From a checkpoint of a small model that answers yes/no questions on an image's attributes: encoder arch preact_resnet.
Rows from block 7 of the image encoder of a small model that answers yes/no questions on an image's attributes, named by matrix and row number. Rows with one number belong to one channel. Each number is 128 + 24 x the weight over its row's rms, rounded and kept within 0 to 255. All counts start at 0. Numbers have three digits each.
After each channel's rows are labels from the 100 images, of 14976, where the channel reaches its highest value: "peak at" is the part of the image that holds the peak; "strongest on" is what is common among them. Only what is clearly more common there than usual is listed. The data: photos of plants and fungi (iNaturalist). In brackets: how many of the 100.
# convs0: first 3x3 conv (encoder.blocks.7.convs.0.weight, 96x96x3x3, each kernel summed), inputs 0-95
# convs1: second 3x3 conv (encoder.blocks.7.convs.1.weight, 96x96x3x3, transposed, each kernel summed), outputs 0-95

convs0.30:125096104089131105122144122137135081120129104089128089126136124092126067138119129112127125141129125077080124150101107074085128115144087122107111129079098124139140122126093119129107108116126109113126124101130116067122072132099121100103116122109142091171138125125099096115101106124111104105
convs1.30:112174107092133142086125096121137126155115143132101123125106114109115162116131115120133129125146097148145114136141184152168143106143146142155106119148143130113145148074074115124111136103079120166123097108125114181118210129108135107117143152111135124118138132135087144107093126155125143082
peak at: top centre (28); top right (27)
strongest on: class Liliopsida (29)

convs0.48:111096129115139120129107128136132073078117132113148088115116119131133067093113094104116138121130118098080135114141086084078126116114082117124147131079099124135125124134130128125126139140133113101116137132117093053133063120105115096116086102130123111128117128106107103116093140110149136131
convs1.48:138121145108118109120137114124155146170127155118161181134121128145110167145142156118136106150127123180196130121090156171162136141126180119112119150149138127099127130089114135132141113123106117165137125130136155217134193135114139141150149142157129144116140144116123162104148112146110129131
peak at: centre (27)
strongest on: class Liliopsida (25)

convs0.53:110106084104113124105102094115122119106148162128098125126137133108114122121116133126129069138109121123129092126070121121113104107144139127139107115108105112090121144099115083109113080108078125078130116097122110093104095123131128122151120123109114121125132083107116125131149062119074072107
convs1.53:142112158150126114163188142146152114166133119148159104122178136140133177161150183139108105135135126143178126103123138157140135107174110136137122132117145135201101135155123131123122130121178149135137122151124162148119143128105123157111115114138156108120112138138165096125073161152098138113
peak at: top right (98)
strongest on: class Liliopsida (27)

convs0.39:113100107086120113128132116126105132110124115126124060120119138096122107153113125116129103124124117122097134120114115083091119117120083113114112111086109123156133112136095106121127097104154120083123129136130132042112036123102127140140095106159119100160125109124132118113095106110120101119
convs1.39:135176139132111108097120128127180151145189154146119153129151144163111188087121119117117104130126145153161112133143171156144130132139111134161113131204115100105131163096131099121126131105115087168144103109112111180136153135154122126097139151121110158123135141108148152122104134146105115122
peak at: bottom centre (28)
strongest on: class Liliopsida (25)

convs0.34:112102090096125128120119137131155113080137132108158107128096137097132102122110093113120101127063118111071116132110061075084120144093101117121122105094084105143121135139110098131131104135113112134146127112131141080139098131110139084124114114117124082123134091088106138133122120126094118141
convs1.34:166097118108161140121132136167134157162129106167150124115164075140127147124119154132152137125133116157189101110106161119152153119137168125090120133138177117152104121140095125149123145132122118140131105147100131214133177115123097158110146145143146133119117119109168108109109136152095150129
peak at: middle right (27)
strongest on: class Liliopsida (26)

convs0.8:102116090112116128097099087103101115130125152116090143113124113121114122128118144115107094114083101114145107120082127122109116123109150104125111113116101119063090132115137124108112077121072113090118115092120103119115133118121119131137117114106106118122131083086099108163154079106077087109
convs1.8:169116113140130134156187159171132098168122123126153110133166176123135126139132160115088129137128115120146125080146128112135148135173135138152140147087145095187111144146124158144153128137169122113126149143164168179144130132092168129111102094130161106134132123122124113144108161107140159141
peak at: top right (100)
strongest on: class Liliopsida (25)

convs0.61:121132086130132133131078136121110124094117125115130124137107105149119081155113100100122141105064115126083150142128075112062125146099128105132160159121099099130090116126152163148147143146134120118113151139125133087140128116097114079134113133124107102116128100071106112147166125096133109162
convs1.61:173143098107154122158165155146153126145116114116189152131115117111134142172129124131124142115131136119170154107149140125147149163162185129151134163168131138128136126138104145142169133144147112134115154154149170202176166128081132100112124124165140115149132123123115124149140150152144141155
peak at: centre (33)
strongest on: order Asterales (39); family: Asteraceae (36)

convs0.73:136092094103130101128160118140134089122111109091134095127137126096122069132108127111133112127129125094085120160108112072102132121131073129107119125081106130143133107144115128125119102118126119124133116117120145050121060120115121105126105096127135086157128122115094075104126107110108113122
convs1.73:114172144087148143065127101145133133155129136132097135139115127114111148135111093095135128131148119127145113130128168165167147110155124141148109116152146121075142143098099112136131144107089106151132112071122113164123208122107120099129136157103143151141141146126100130117073094153136132105
peak at: top centre (29); top left (27)
strongest on: class Liliopsida (25)

convs0.29:127141108115103116066115086116123131127129137116086150122154127128123128109128138130113070131093118122139083122076121137131087130133140131141112112121118102085116131098118070094108083111086128109133109073127114130118114129133136139141121123098117129127130083113123129120123064125082062111
convs1.29:171109144125140130178153166160153145147146136163160126124173138137126150167138144143130139127139140145160152129159115149121139111170142124131124142106151124187114136144128142135109159114205146075130129180111147123136125133125117178146137137142159101138106119146182112130139177135117155132
peak at: top left (59)
strongest on: class Liliopsida (29)

convs0.16:108087089117131064129145124143142069118112099085128112126152128109122076134109146114116116129101113054105123136102100091104142122138109144109124126082088108152114115140129125133113094111117125128131126112118125070126079139109117104109109091127138091134133117110109083111110114107097124112
convs1.16:108140127098137132069124087147114107140140146140081111115117109101111146103103086114140125120146110150151100131118149161148140091141161120113114107108153126071160133093080123123109142096064121141112100096111108147110189106130130132117139157094155128117133134126102108111097135141118147083
peak at: top centre (31)
strongest on: class Liliopsida (29)

convs0.87:095133090126098110091144090126112163157133112135077122126133153141098137166097130123135070126094118149132125170081143158128093140132126121143116112149129100122135132097119083131130092129146116097136122119134120093139107132126112182146142134167096125169141105108120147097124085141096066137
convs1.87:139181124114143141119150141173150154114128132143135140121174175160116130127120170106162153122173191120139145144164135155108135149168124130156115141173127147155161123148140122131135164126164104139115136150104120102150064142132133133143128131137148169153137154159140123171138159142158162143
peak at: middle left (28)
strongest on: class Liliopsida (34)

convs0.11:115108095102137102142122135145144112082138113133173109124104119110119090133115101110130104122092130135068135145099057078069133141133086124116117131101085128153098121123108106137126099129132110126130121140121133059141076128106130092120119116111138080137128108094119130105116117135100114138
convs1.11:100166104124162133108123138138153106186146134144152152148108124150137140121136114130142097129125113123173115104097156154142147145125167148133107130179117133099129148124109133146110100091100127129106095118108121216147135133153116117077104107110117149088143148115137145124096111172084104105
peak at: bottom centre (33); bottom right (27)
strongest on: class Liliopsida (36); order Liliales (25)

convs0.82:145117140118128136131140138135131112147084070117133135075147064123100124115105145117129149075141135129139136096140150134143127093146139083142117132131152148138130084129131133129092136113132111105076115140097089150105127067118077147125128111127136135116071139144141070105106154134149151113
convs1.82:105113141138115092135119117101112109101099141126064107105107115154111117146115116099131117090089065143078116092095092141120096166087102102088146094114135100097111122133157142119130122146101121127093136104124171123142119113138109158115120122140110133107111110092154131111139089093129100156
peak at: top centre (39)
strongest on: order Asterales (44); family: Asteraceae (44); order: Ranunculales (28)

convs0.63:126103073120122116089135091103098122121138132118090134118140118105124136129114140127107103104088084106147094110090103095106099122116176107135110108131106104077078130116126105098111093112068119110110103102114121136112131113112123128114109112103118098112105091096112129097128090101087095113
convs1.63:167079149120155135129141165172106158142148162146144109138174168097144130196137129111085157136115132168142142143124103107104153121154138111108107147075118104146116141137117147159143143137185129117127143143148179127125133114105145109124145139152152085146123100120130117146094143089116135118
peak at: top left (95)
strongest on: class Liliopsida (25)

convs0.59:136114073097143090118137111150155092133121108084140113128142144092113087130107131097115114127125105077087140120099107082089148128151095116120108145101107135140112114118098123131108095115129101117117104105127134081138072127104129115105102100126161090153136112107092101096125098116087107110
convs1.59:109146136113145133068140089124110080138120133118073126125115125126118123117117071115185126137162111094130114130115137151160127120133119145146119107122157114072150146125130117117107139104055136146123109064124106129132164132142124116123148136071136150118153144131098107091079113133127125117
peak at: top centre (33)
strongest on: class Liliopsida (30)

convs0.24:141117064106129094106133110139139093125124109093120131123112140115130101120121129124115117129082123082079122130074113096087128131141104117121118111113107111130103119122117104131113073115094119108130098092123116081132093128109128099099114093113147091166128079091101116125123090092097094123
convs1.24:096172134085141163116151093133117118168122148141072083135121106117135130116140077137164153127152103124151149138155152145156127098145120135152091109130159129100147147108092131128104152098110121182120076122135113156135171138115134122134159157129128149119141162154120113090094149136149153093
peak at: top right (70)
strongest on: class Liliopsida (30)