config.yaml
encoder_arch: "preact_resnet"
model: "model that answers yes/no questions on an image's attributes"
dataset: "photos of plants and fungi (iNaturalist)"
train_examples: 90422
image_size: 48
crop_scale_min: 0.5
horizontal_flip: true
translate: 0.12
questions_per_image: 4
encoder_norm: "batchnorm"
encoder_activation: "gelu"
encoder_depths: [5, 5, 5]
encoder_kernel_size: 3
encoder_stem: "single"
encoder_avg_pool_shortcut: false
encoder_widths: [64, 96, 144]
fusion: "cross_attention"
fusion_encoder_width: 256
fusion_encoder_layers: 8
fusion_encoder_norm: "layernorm"
fusion_encoder_norm_position: "pre"
fusion_encoder_activation: "gelu"
fusion_encoder_mlp_ratio: 2
fusion_encoder_head_dim: 16
fusion_encoder_fused_qkv: false
fusion_encoder_bias: "all"
fusion_encoder_qk_norm: true
fusion_encoder_parallel_block: true
fusion_encoder_inner_norm: false
fusion_encoder_drop_path: 0.05
fusion_encoder_positions: "learned"
fusion_encoder_cross_attention_every: 1
init: "kaiming_normal"
residual_init: "none"
optimizer: "adam_atan2"
lr: 0.00085
beta1: 0.95
beta2: 0.99
grad_clip: 5.0
steps: 15200
batch_size: 128
epochs: 21.5
lr_schedule: "cosine"
final_lr_fraction: 0
warmup_steps: 760
weight_decay: 0.1
Rows from block 7 of the image encoder of a small model that answers yes/no questions on an image's attributes, named by matrix and row number. Rows with one number belong to one channel. Each number is 128 + 24 x the weight over its row's rms, rounded and kept within 0 to 255. All counts start at 0.
Before each channel's rows are labels from the 100 images, of 14976, where the channel reaches its highest value: "colour at peak" is the nearest of a few named colours to the mean colour under the peak. Only what is clearly more common there than usual is listed. The data: photos of plants and fungi (iNaturalist). In brackets: how many of the 100, against the usual share in percent.
# convs0: first 3x3 conv (encoder.blocks.7.convs.0.weight, 96x96x3x3, each kernel summed), inputs 0-95
# convs1: second 3x3 conv (encoder.blocks.7.convs.1.weight, 96x96x3x3, transposed, each kernel summed), outputs 0-95

colour at peak: cyan (68 vs 0.5)
convs0.37 [117 128  75 121 114 124 112 106 113 105 122 119 129 133 147 113 128 154 122 125 100 114 118 114 126 115 129 118 117  86 114  83  95 112 143 115 109  68 116 126 121 117 121 134 158 116 119 109 122 125 110 106  93  81 126 109 122 100 107 106  68 102  89 114  86 116 118 108 111 102 135 117 130 114 121 117 128 133 119 115 112 117 122 108 121  73  90 109 107 116 138  72 114  49  72 112]
convs1.37 [153 108 133 121 147 143 155 182 139 174 152  97 178 160 153 119 113  83 149 140 163 131 141 102 138 130 151 125  84 128 145 141  82 107 117 140 105 123 145 102 105 156 119 167  98 156 137 131 160 103 141 113 164 139 176 153 125 145 137 140 129 113 150 139 132 144 125 157 151 142 153 135 138 147 103 180 118  73 102  93 133 160  90 143 149 135 122 123 143 123 100 147 113 122 161 121]

colour at peak: cyan (83 vs 0.5)
convs0.67 [127 137  90 128 114 113  94 118 101 129 137 118 118 136 130 115 100 145 119 141 139 135 130 134 127 118 123 135 107  74 129  92 115 116 134  95 125  69 113 125 126 110 128 136 149 121 148 115 115 127 102 104  92  80 139 102 130  93 104 112  69 116 104 120 107 131 121  92 124 102 102 120  85 128 129 141 130 146 119 132  89 121 100 125 127  75  91 110 133 145 141  65 127  57  66 124]
convs1.67 [167 137 151 116 157 112 161 167 130 155 155 152 147 164 115 159 124 132 116 160 131 125 126 141 186 127 122 139 129 128 123 136 131 131 155 111 116 151 110 151 114 122  95 160 144 124 133 102 120 100 142 140 156 112 140 164 128 143 142 117 137 106 188 150 114 117 116 165  90 163 153 110 133 119 105  97 160 131 137 148 159 160  89 130 118  97 134 160  80 139 105 184 177 106 166 121]

colour at peak: cyan (33 vs 0.5); blue (26 vs 0.1)
convs0.3 [115 139  87 115 112 140  98 108  91 105 110 112 127 115 140 121  88 156 116 136 119 119 115 122 130 114 151 112 107  91 119  83 108 113 142 101 112  81 121 126 113 106 114 117 161 121 135 117 118 111 106 101  68  96 114  98 125 118  97 111  99 116  74 117  97 116 120  84 105 106 120 103 128 114 129 117 132 130 119 118  98 114 110 114 129  79  81 101 114 153 140  77 101  79  78 114]
convs1.3 [180 122 119 131 133 108 170 179 158 172 128 111 172 129 135 129 127 101 108 164 149 121 115 125 139 131 164 131  88 150 133 127  98 115 168 134  80 145 163 120 126 134 133 189 124 136 156 137 164  90 150 107 164 124 142 158 110 144 148 146 135 139 164 120 125 125 127 146 173 135 178 141 131 131  91 171 137  99 113  96 158 149 104 143 113 130 131 129 110 132 115 157 106 138 148 151]

colour at peak: pink (39 vs 4.4)
convs0.90 [127 124  95 123 114 127  88 117 102 111 106 129 125 139 140 126  91 152 135 139 122 122 117 130 125 122 136 128 118  63 123 103 110 126 153  86 132  90 115 126 136 106 115 139 146 126 129  95 106 126 116 109  71 115 135  87 124  83 101 108  73  98  66 122 107 126 108  82 116 109 135 111 144 125 142 123 135 124 133 132  83 116 134 116 124  93 110 120 124 119 143  69 111  68  80  95]
convs1.90 [159 126 134 147 139 105 171 178 141 167 121 135 162 145 137 168 136  95 128 149 151 140 124 146 132 123 184 155  93 134 117 152 120 161 174 138 116 157 137 139 141 133 105 176 130 139 135 126 133  99 158  98 189 124 136 142 106 135 140 100 147  96 173 165 128 130  97 165 137 139 126 117 128 132 152 136 160 113 126 130 141 172 111 128 107 129 127 173  99 114  85 155  94 125 149 110]

colour at peak: green (25 vs 6.6)
convs0.45 [122  90  93  99 122 101 137 147 115 132 128  98 117 116 108 101 126  77 124 132 133  90 118  84 143 107 125 102 123 110 132 135 102  98  87 130 135  96 115  75  96 132 112 132  75 122 108 115 124  71  98 121 141 138 118 135 111 118 127 114 100 112 136 105  97 121 114 117 124 125  57 120  48 116 107 122 113 126 103 101 134 135 101 174 121 121 124  99 110 118 107 105 117 104 115 114]
convs1.45 [133 170 139  93 128 141 103 129 109 128 162 135 167 162 163 120 107 148 130 135 146 123 115 147 121 118 126 107 130 117 128 142 117 125 147 121 132 142 195 172 172 151 113 147 124 136 169 104 126 163 140 117  94 146 162 108  98 126 120 109 141  98  89 102 174 155 104  86 130 110 179 121 198 123 117 138 104 108 153 136  84 139 132 131 146 126 126 111 155 127  93 137 162 106 129 109]

colour at peak: cyan (74 vs 0.5)
convs0.36 [120 123  84 117 124 110  90 115  92 132 127 119 114 141 131 111 107 121 116 125 149 128 116 139 127 115 121 121 105  81 102  79 100 107 115 101 115  79 103 113 122 104 123 132 131 106 140 110 113 115  97  98 106  94 127 104 116  87 121 122  81 104 102 119  87 111 116  95 126 122  84 128  88 116 119 127 116 138 114 118  94 124 105 160 125  71  77 113 131 106 120  81  99  76  88 112]
convs1.36 [150 142 147 131 104 122 135 180 122 127 148 142 164 160 161 121 126 128 122 188 146 149 107 171 177 155 161 150 148 146 152 155 154 141 180 142 124 129 147 169 140 126 103 161 166 123 117  84 147 134 149 116 127 126 133 103 119 149 117 111 123  93 176 142 161 149  98 160 111 143 173  89 151 126 109 135 150 164 135 135 134 140 128 137 134 104 129 141  97 144 109 154 146 118 158 100]

colour at peak: cyan (36 vs 0.5)
convs0.57 [128 109  84 119 104 121  92 139  97 118 111 121 136 140 117 128  96 133 127 141 131 115 126 123 134 110 141 132 121  77 124  97 103 101 145  98 125  63 110 113 111  91 126 131 140 131 137 116 112 104 109 115  80 101 131 118 115  83  98 113  68 122  90 107  91 136 107  96 120  93  91 116  99 128 124 127 133 131 127 115 107 120 121 132 125  84  96 112 120 117 125  71 121  74  68 113]
convs1.57 [150 144 138 111 148 136 151 165 167 188 152 170 133 143 165 110 137 125 139 177 153 123 100 142 180 117 148 119  97 100 113 143 138 160 155 136 146 171 120 139  80 155 119 174 133 102 111  87 138 112 124 115 156 118 137 127 123 120 139 123 125 105 195 119 118 134 107 152 118 144 147 110 123 124 117 121 125 121 114 144 131 151  84 128 117 136 154 149  86 142  86 157 125 109 166 102]

colour at peak: cyan (79 vs 0.5)
convs0.75 [157 118  75 120 123 104 101 116  92 112 128 105 114 141 134 122  95 120 105 131 136 135 121 135 137 119 116 123 122  96 111  92 101  83 132  95  87  98 101 105 123 109 131 134 150 107 140 104 116 130 116 111  86  78 121 102 117  92 106 124  87 119  80 115  87 105 113  78 128 116 118 144  85 116 107 133 116 113 111  98  90 116 112 135 117  86  97  97 126 115 124  79 128  84  95 115]
convs1.75 [138 133 132 110 158 120 162 153 130 175 136 156 157 168 161 157 115 126 139 149 162 103 140 150 197 159 139 127 106 161 146 127 137 171 160 129 139 157 107 156 100 146 117 141 143 101 115 106 150 108 127 125 150 128 175 148 111 145 136 104 117 107 190 134 152 138 130 147 121 182 145 126 137 123  88 133 129 134 134 175 157 165  84 123 125 115 119 138 130 143 123 159 141 103 160 116]

colour at peak: cyan (69 vs 0.5)
convs0.15 [131 100  94 111 118 140  82 131  95 130 120 123 109 140 122 122  91 130 123 133 123 130 110  93 152 107 116 109 112  78 111  88  88 127 118  94 132 107 106 115  95  99 136 136 142 121 129 121 109 114 120  77 114  94 151 115 137  88 115 127 133 128 111 102 114 131 125  86 119 130  50 137 107 113 112 129 128 138 113 109  90 114 107 125 113  92  62 101 130 103 114  75 113  98  83 131]
convs1.15 [179 128 151 104 121 117 144 158 143 125 129 157 159 113 102 158 149 125 116 157  98 121 112 160 170 135 146 146 132 133 112 133 124 172 182 106 123 148 146 158 154 111 115 132 151 110 125 125 119 128 162 141 170 118 115 151 114 123 112 123 157 124 155 116 122 118 123 183 129 176 168 125 171 108 111 109 171 134 142 158 173 130 115 134 103 119 140 181 107 134 104 181 152 121 165 126]

colour at peak: green (27 vs 6.6)
convs0.2 [ 88 135 112 120 129  95 124 104 136 122 111 126  95 113 113 130 126 123 116 100 103 124 111 138 123 105  98 128  90 100 129  67 117 122  96 105 139 110  93 106 132 104 123  85 148 121 144 115  87 132  99 116  97  80 109  99 115  82 131 146 116 108 100 128 106 117 100 121 117 119 123 103 132 116 132 115 131  67 120 107 115 131  98 140 117  85  68 108 123 112  61 118  90  92 114 123]
convs1.2 [160  55 112 114 138 143 108 135 159 137 114 123 152 145 138 153 124 127 129 162 104 121 150 124 130 139 105 116 189 162 140 160 111 146 147 128 111 130 148  89 139 155 139 106 169 130  61 129 127  91 154 113 134 148 129 136 121 148 143 146 161 177 119 136 151 108 144 146 137 138 189 142 174 138 141 108 151 148 128 148 100 121 135 122 138 170 113 165 123 103 146 149 118 159 124 158]