config = dict(
    model="model that answers yes/no questions on an image's attributes",
    train_examples=90422,
    image_size=48,
    translate=0.12,
    questions_per_image=4,
    encoder_norm='batchnorm',
    encoder_avg_pool_shortcut=False,
    fusion='cross_attention',
    fusion_encoder_width=256,
    optimizer='adam_atan2',
    lr=0.00085,
    grad_clip=5.0,
    batch_size=128,
    weight_decay=0.1,
)
Rows from block 2 of the image encoder of a small model that answers yes/no questions on an image's attributes, named by matrix and row number. Rows with one number belong to one channel. Each number is 128 + 32 x the weight over its row's rms, rounded and kept within 0 to 255. All counts start at 0. Numbers have three digits each.
After each channel's rows are labels from the 100 images, of 14976, where the channel reaches its highest value: "place" is the part of the image that holds the peak. Only what is clearly more common there than usual is listed. The data: photos of plants and fungi (iNaturalist).
# convs0: first 3x3 conv (encoder.blocks.2.convs.0.weight, 64x64x3x3, each kernel summed), inputs 0-63
# convs1: second 3x3 conv (encoder.blocks.2.convs.1.weight, 64x64x3x3, transposed, each kernel summed), outputs 0-63

convs0.43:093122085095138127091123106092083074097093105076135139075089141100083104093120110126127145104154060088164100113087114116136099094131039099133137110043064120123111131120126135096093121144128128
convs1.43:076133163164101161164125177131175144114127177126137151187130123133204157152134133128114162160113159118153200180136137135074057162150102082144131148071144081130123116099164129068122115119102109
place: top left

convs0.26:172130147146127195165148113200158133157171104127146195143120138181103132150159165143112064122130086153070105170064152128130138174148152135113114093126120171172100112150160137119135145090128057
convs1.26:161132075069117104147114147110141089108090112131090070164085138099124174116120106135117088149143119159150109095061118120085163127095111140113107064097125096139120123104094033119131110050118086
place: centre

convs0.28:135116101100106108084108086102152117048088044111127104086123120122098116111134112091086048132107116142161084134132161108112128106107111138088136091113043128085103071114108090136091145107108154
convs1.28:133173156114152095148118164123163140158169193175102131157130062094138155096086128173151181100089130106115169134072113186073063111142112085167096157135163163138164119103135109125164103126140158
place: top centre; top left

convs0.49:138099130138140200151163111173104143151181094114148174119123083170131102125151091118124082121160116159107114164071169114157126145125150089081154061174094187158096180125138073149153158102163126
convs1.49:137134085098120098143097145111177080109070142120096071164130115099127178110097135136134119146107128120132116064084129077030142132077103120112094073103133125099118123072095077114141096102080109
place: centre

convs0.38:124133120108070116123131102133110108057072096094121158096124138091074139159123107132120096136105082114141100089109101079146087125130052082125128097075065080128079110145115166118074160096105167
convs1.38:110166145122140128165097176155173119173178183121114118120149112114185159088132122157137158177134140116188199161084152158081091147142078092178141141118146109134167132073169090086133121115080119
place: middle left

convs0.14:091125153126162124100079120098119111072122105113141172043036151072140155090157124175138069130111153119179132129143147133095153141101166147106089111128066128125116109096144082125092089091134100
convs1.14:188134117126104104121209131140160134112121113134133092151172116135152132152156136149124135139170125132104139196101143088110127124087147044112190092131156127119137087171129094212133133141085208
place: top centre

convs0.54:099119126141178200083071108110078087120111122129158171037052117139075058116137151145131130078159117136121125129111114150099156117090128153155137096101080191103115105099133113115128127130110118
convs1.54:203161152120079110134231112141154144068107120129161072138165170164178104138154111131148126118108147116109139130142126092133103113124151077101139121123163077139159095176101134164171100132109197
place: top centre

convs0.34:098120132063159103155121131155110164112085138130081104144166122178137131142140102153153121158057136123044115088154120072168055133127124068096104104124101141128158140053101124136111157160158158
convs1.34:157144119149109175108153123108135089061108145057106135112097153093113122134100082110113094091146109052138106127114096160092168091152078132117108132098093084074121108156101131119198099080075094
place: centre

convs0.11:095139117084111098111115107153139106152093110092096115078148150117116122130103086117114143138103119093147072062124138111119104088156057067139077130077079061097095125106121142095051098162089138
convs1.11:070150130127121158115092160116153047133141181120100154167136074093189133103123154125125142152179146104162181164094119137100130153161118095159149114092134098155115131076157163038091133154104102
place: top right

convs0.25:112068102137102106098175109146080106076127083088109080089119128146101097173093072105097125088098096090091059130153083121156114092127073089104079136104094118108102135140096100089081108137135121
convs1.25:148130136159136166131075142123144182131125130159145134146115164134164179083095155140102147120126146098162178104166137091066085140116203174144117227153090147171144125120157142056123114107133110
place: centre

convs0.59:080062121148141097087079140113038113106092096112144180090107137110103079106086126118118130099116137126186121110136118194082169151097128157146095120110109163101095106110125108099076103085141076
convs1.59:191137117121105133136176129159135116105120122127137101144162177183135128114163157116098136114124119166120148166106171066095073140088195056141155092143110148136104102178148150208097111081113174
place: top centre

convs0.23:186078095088123165101068115130158142153168133137115106214075178123099147135116121129101176148134100105157114103181118109150152099155140074161111146146134183093150178154118170161131164184135115
convs1.23:094133128098108071137118148140155157068145148149110078178123086085098183140102103108126058132134115134082137109124153143089113130135120085108136102097046094119108158048141120134147086069098162
place: centre

convs0.32:117103121118140150083083115155148191170170124126147148200114178152137133107130110110119176142100120111117116130163119093179106136209137088173117171146111129109106187122124197113121171206135098
convs1.32:091125099088108093136114162099121112060107130115102098147120105082079130145093132129113094138146098093049137090102107108094116124098105101113133157077060086127122143078147157114163061078063117
place: centre

convs0.29:142139147123105095137131130085149141062081084150130091129149051143132162129127147161151073142139126135189125132137152160150171153129129139055117107092042151155129127066141076142101064136120156
convs1.29:066138160161138139152134182140086175208177186140093154190110093093133117130105135145138161135109158124096167156095088149116137146181118087182121142158198149139172154111140157126161141129153109
place: centre

convs0.39:110097080125157118094135134071145087129037123093078130162181115155147156183112113122075164176108153094168129074175130127101116105151090115158107111087112096093090158120110164140088100141126090
convs1.39:139130120136134067147166127144094156119131092141106057142186091162102124163083186108125128133144110139118135130132152082122146137104194144172199112120084110124093209124158144175105084113124192
place: top centre

convs0.20:123128125104149091109133138102110116064093083124113109141151096153127149146131121143121064126133117133232090126163123169096136146099161118062082137138068162120109076108149088152073061147103162
convs1.20:113165131147125131176150167156110148191185203140133206128122079103146158150100157163152167127133134124109156189097104160100138138155135076179119170140180183144174163122158156133153122142127149
place: centre

convs0.9:107148106099094097141136090121121118084091101094065131071129133101058128153127121119123147135107073111146115074078093118132096092116058069126124112052080086133113108139095167129068140136108149
convs1.9:042142151163107146155116163137157139143177166112151150124146093073166134108141129145135129141157177110162194199088154111072083155130078104141158107103142107155133133087157110104117135105047116
place: middle left

convs0.21:124133127063198090093113079137151117095103080105091088082096139151147141138137108135122055143078137129124105107170146109047092137106135119109109103114063113110103053129104082130123140129104087
convs1.21:206181124130126118114136111080153118112174117144093119126093094144113137096112146145144147139120142092124167116094155183101124116107135148132092197113139111123183129124153066178222114108184192
place: bottom centre

convs0.13:146118118114150142165154166109077123169154150119177142196136124152154063145114155107130124136179168171174154152178069115125141146162184130127163135193159212155159112131148145161168150151118122
convs1.13:045154143097097110146082171080102142110114142145132107184121136084128155116145120167172153148136156126068157108142105103069190138137110099136150140090115103135140142071107155074130100149082052
place: centre

convs0.51:151134131117175181125168124164146116153169092116134190096072101158106103139136133125131042081109118114093088143060124157116125135101121126061078060154113131110104093125127094127117158064130095
convs1.51:172118095082102081118120138144147125113101134164064089110117167096113178094111079147143133154127117153111116113094145127103166104107106086099128094050115094122145109116113004157161119086125126
place: centre

convs0.41:125119123138100100147116144115076077122114159088097136148077073147151163112110121170115127138156139081099109133120109175091144128158109159117023097068103070139148114065122149116122058109083121
convs1.41:209082096150129142114146156139150082136138106134113165049155113154113142143143127147086103119133116162151104134127177152130190091161129171098155047083137108117144110159125128166207168112168141
place: bottom centre

convs0.15:068117123108125107111121114084139114093060070131105083121132083170123159128125132136138073128139144111158077071154133114123146125146098127086097118086036108111082119046140114136061106138115141
convs1.15:089122118134132155117126172123101124157148173086099138163105103152139126103066122152094155154091158072094158133083104144078163098155124071191098160125179103077143196093114165071139120148137091
place: centre

convs0.2:037145144152161221093076135166099127119088092125160183119103182088135090193145115177118122137124125108110141149115090083119131114139154110135115112135125098124072127123130162075098157166114101
convs1.2:208158123123120147111171153117133093105076134069147098104114159152148134117107151099131102122104145118214150131101124064126119117090126058118136071123171163108128137204145148155118111087088079
place: centre

convs0.31:108119109142115215098101110109066156142082083095169158147129141091161077155120109109086106144105185118108112156110074108102125135161133114121141079091126107111078143141133093088083077168107065
convs1.31:187155116100143121118135103162152087147090097082088053114155152188125129145115197117140082133155114113203133083116150110070117154130164105108126094136114154111088108173142127129090107072074145
place: centre

convs0.40:122095095101116139122099136098052109098168134084098097104126156102094097097111116128114157107098099087158132110100069154112093084138092070173076124058107062141149110088108172080125115147100109
convs1.40:105133154233122173114141125142165110126110143106123161107131113090190156125129129079070087130113169094160146162111146133110091132110108086110164121055120090084085159145127123069102106072107123
place: top left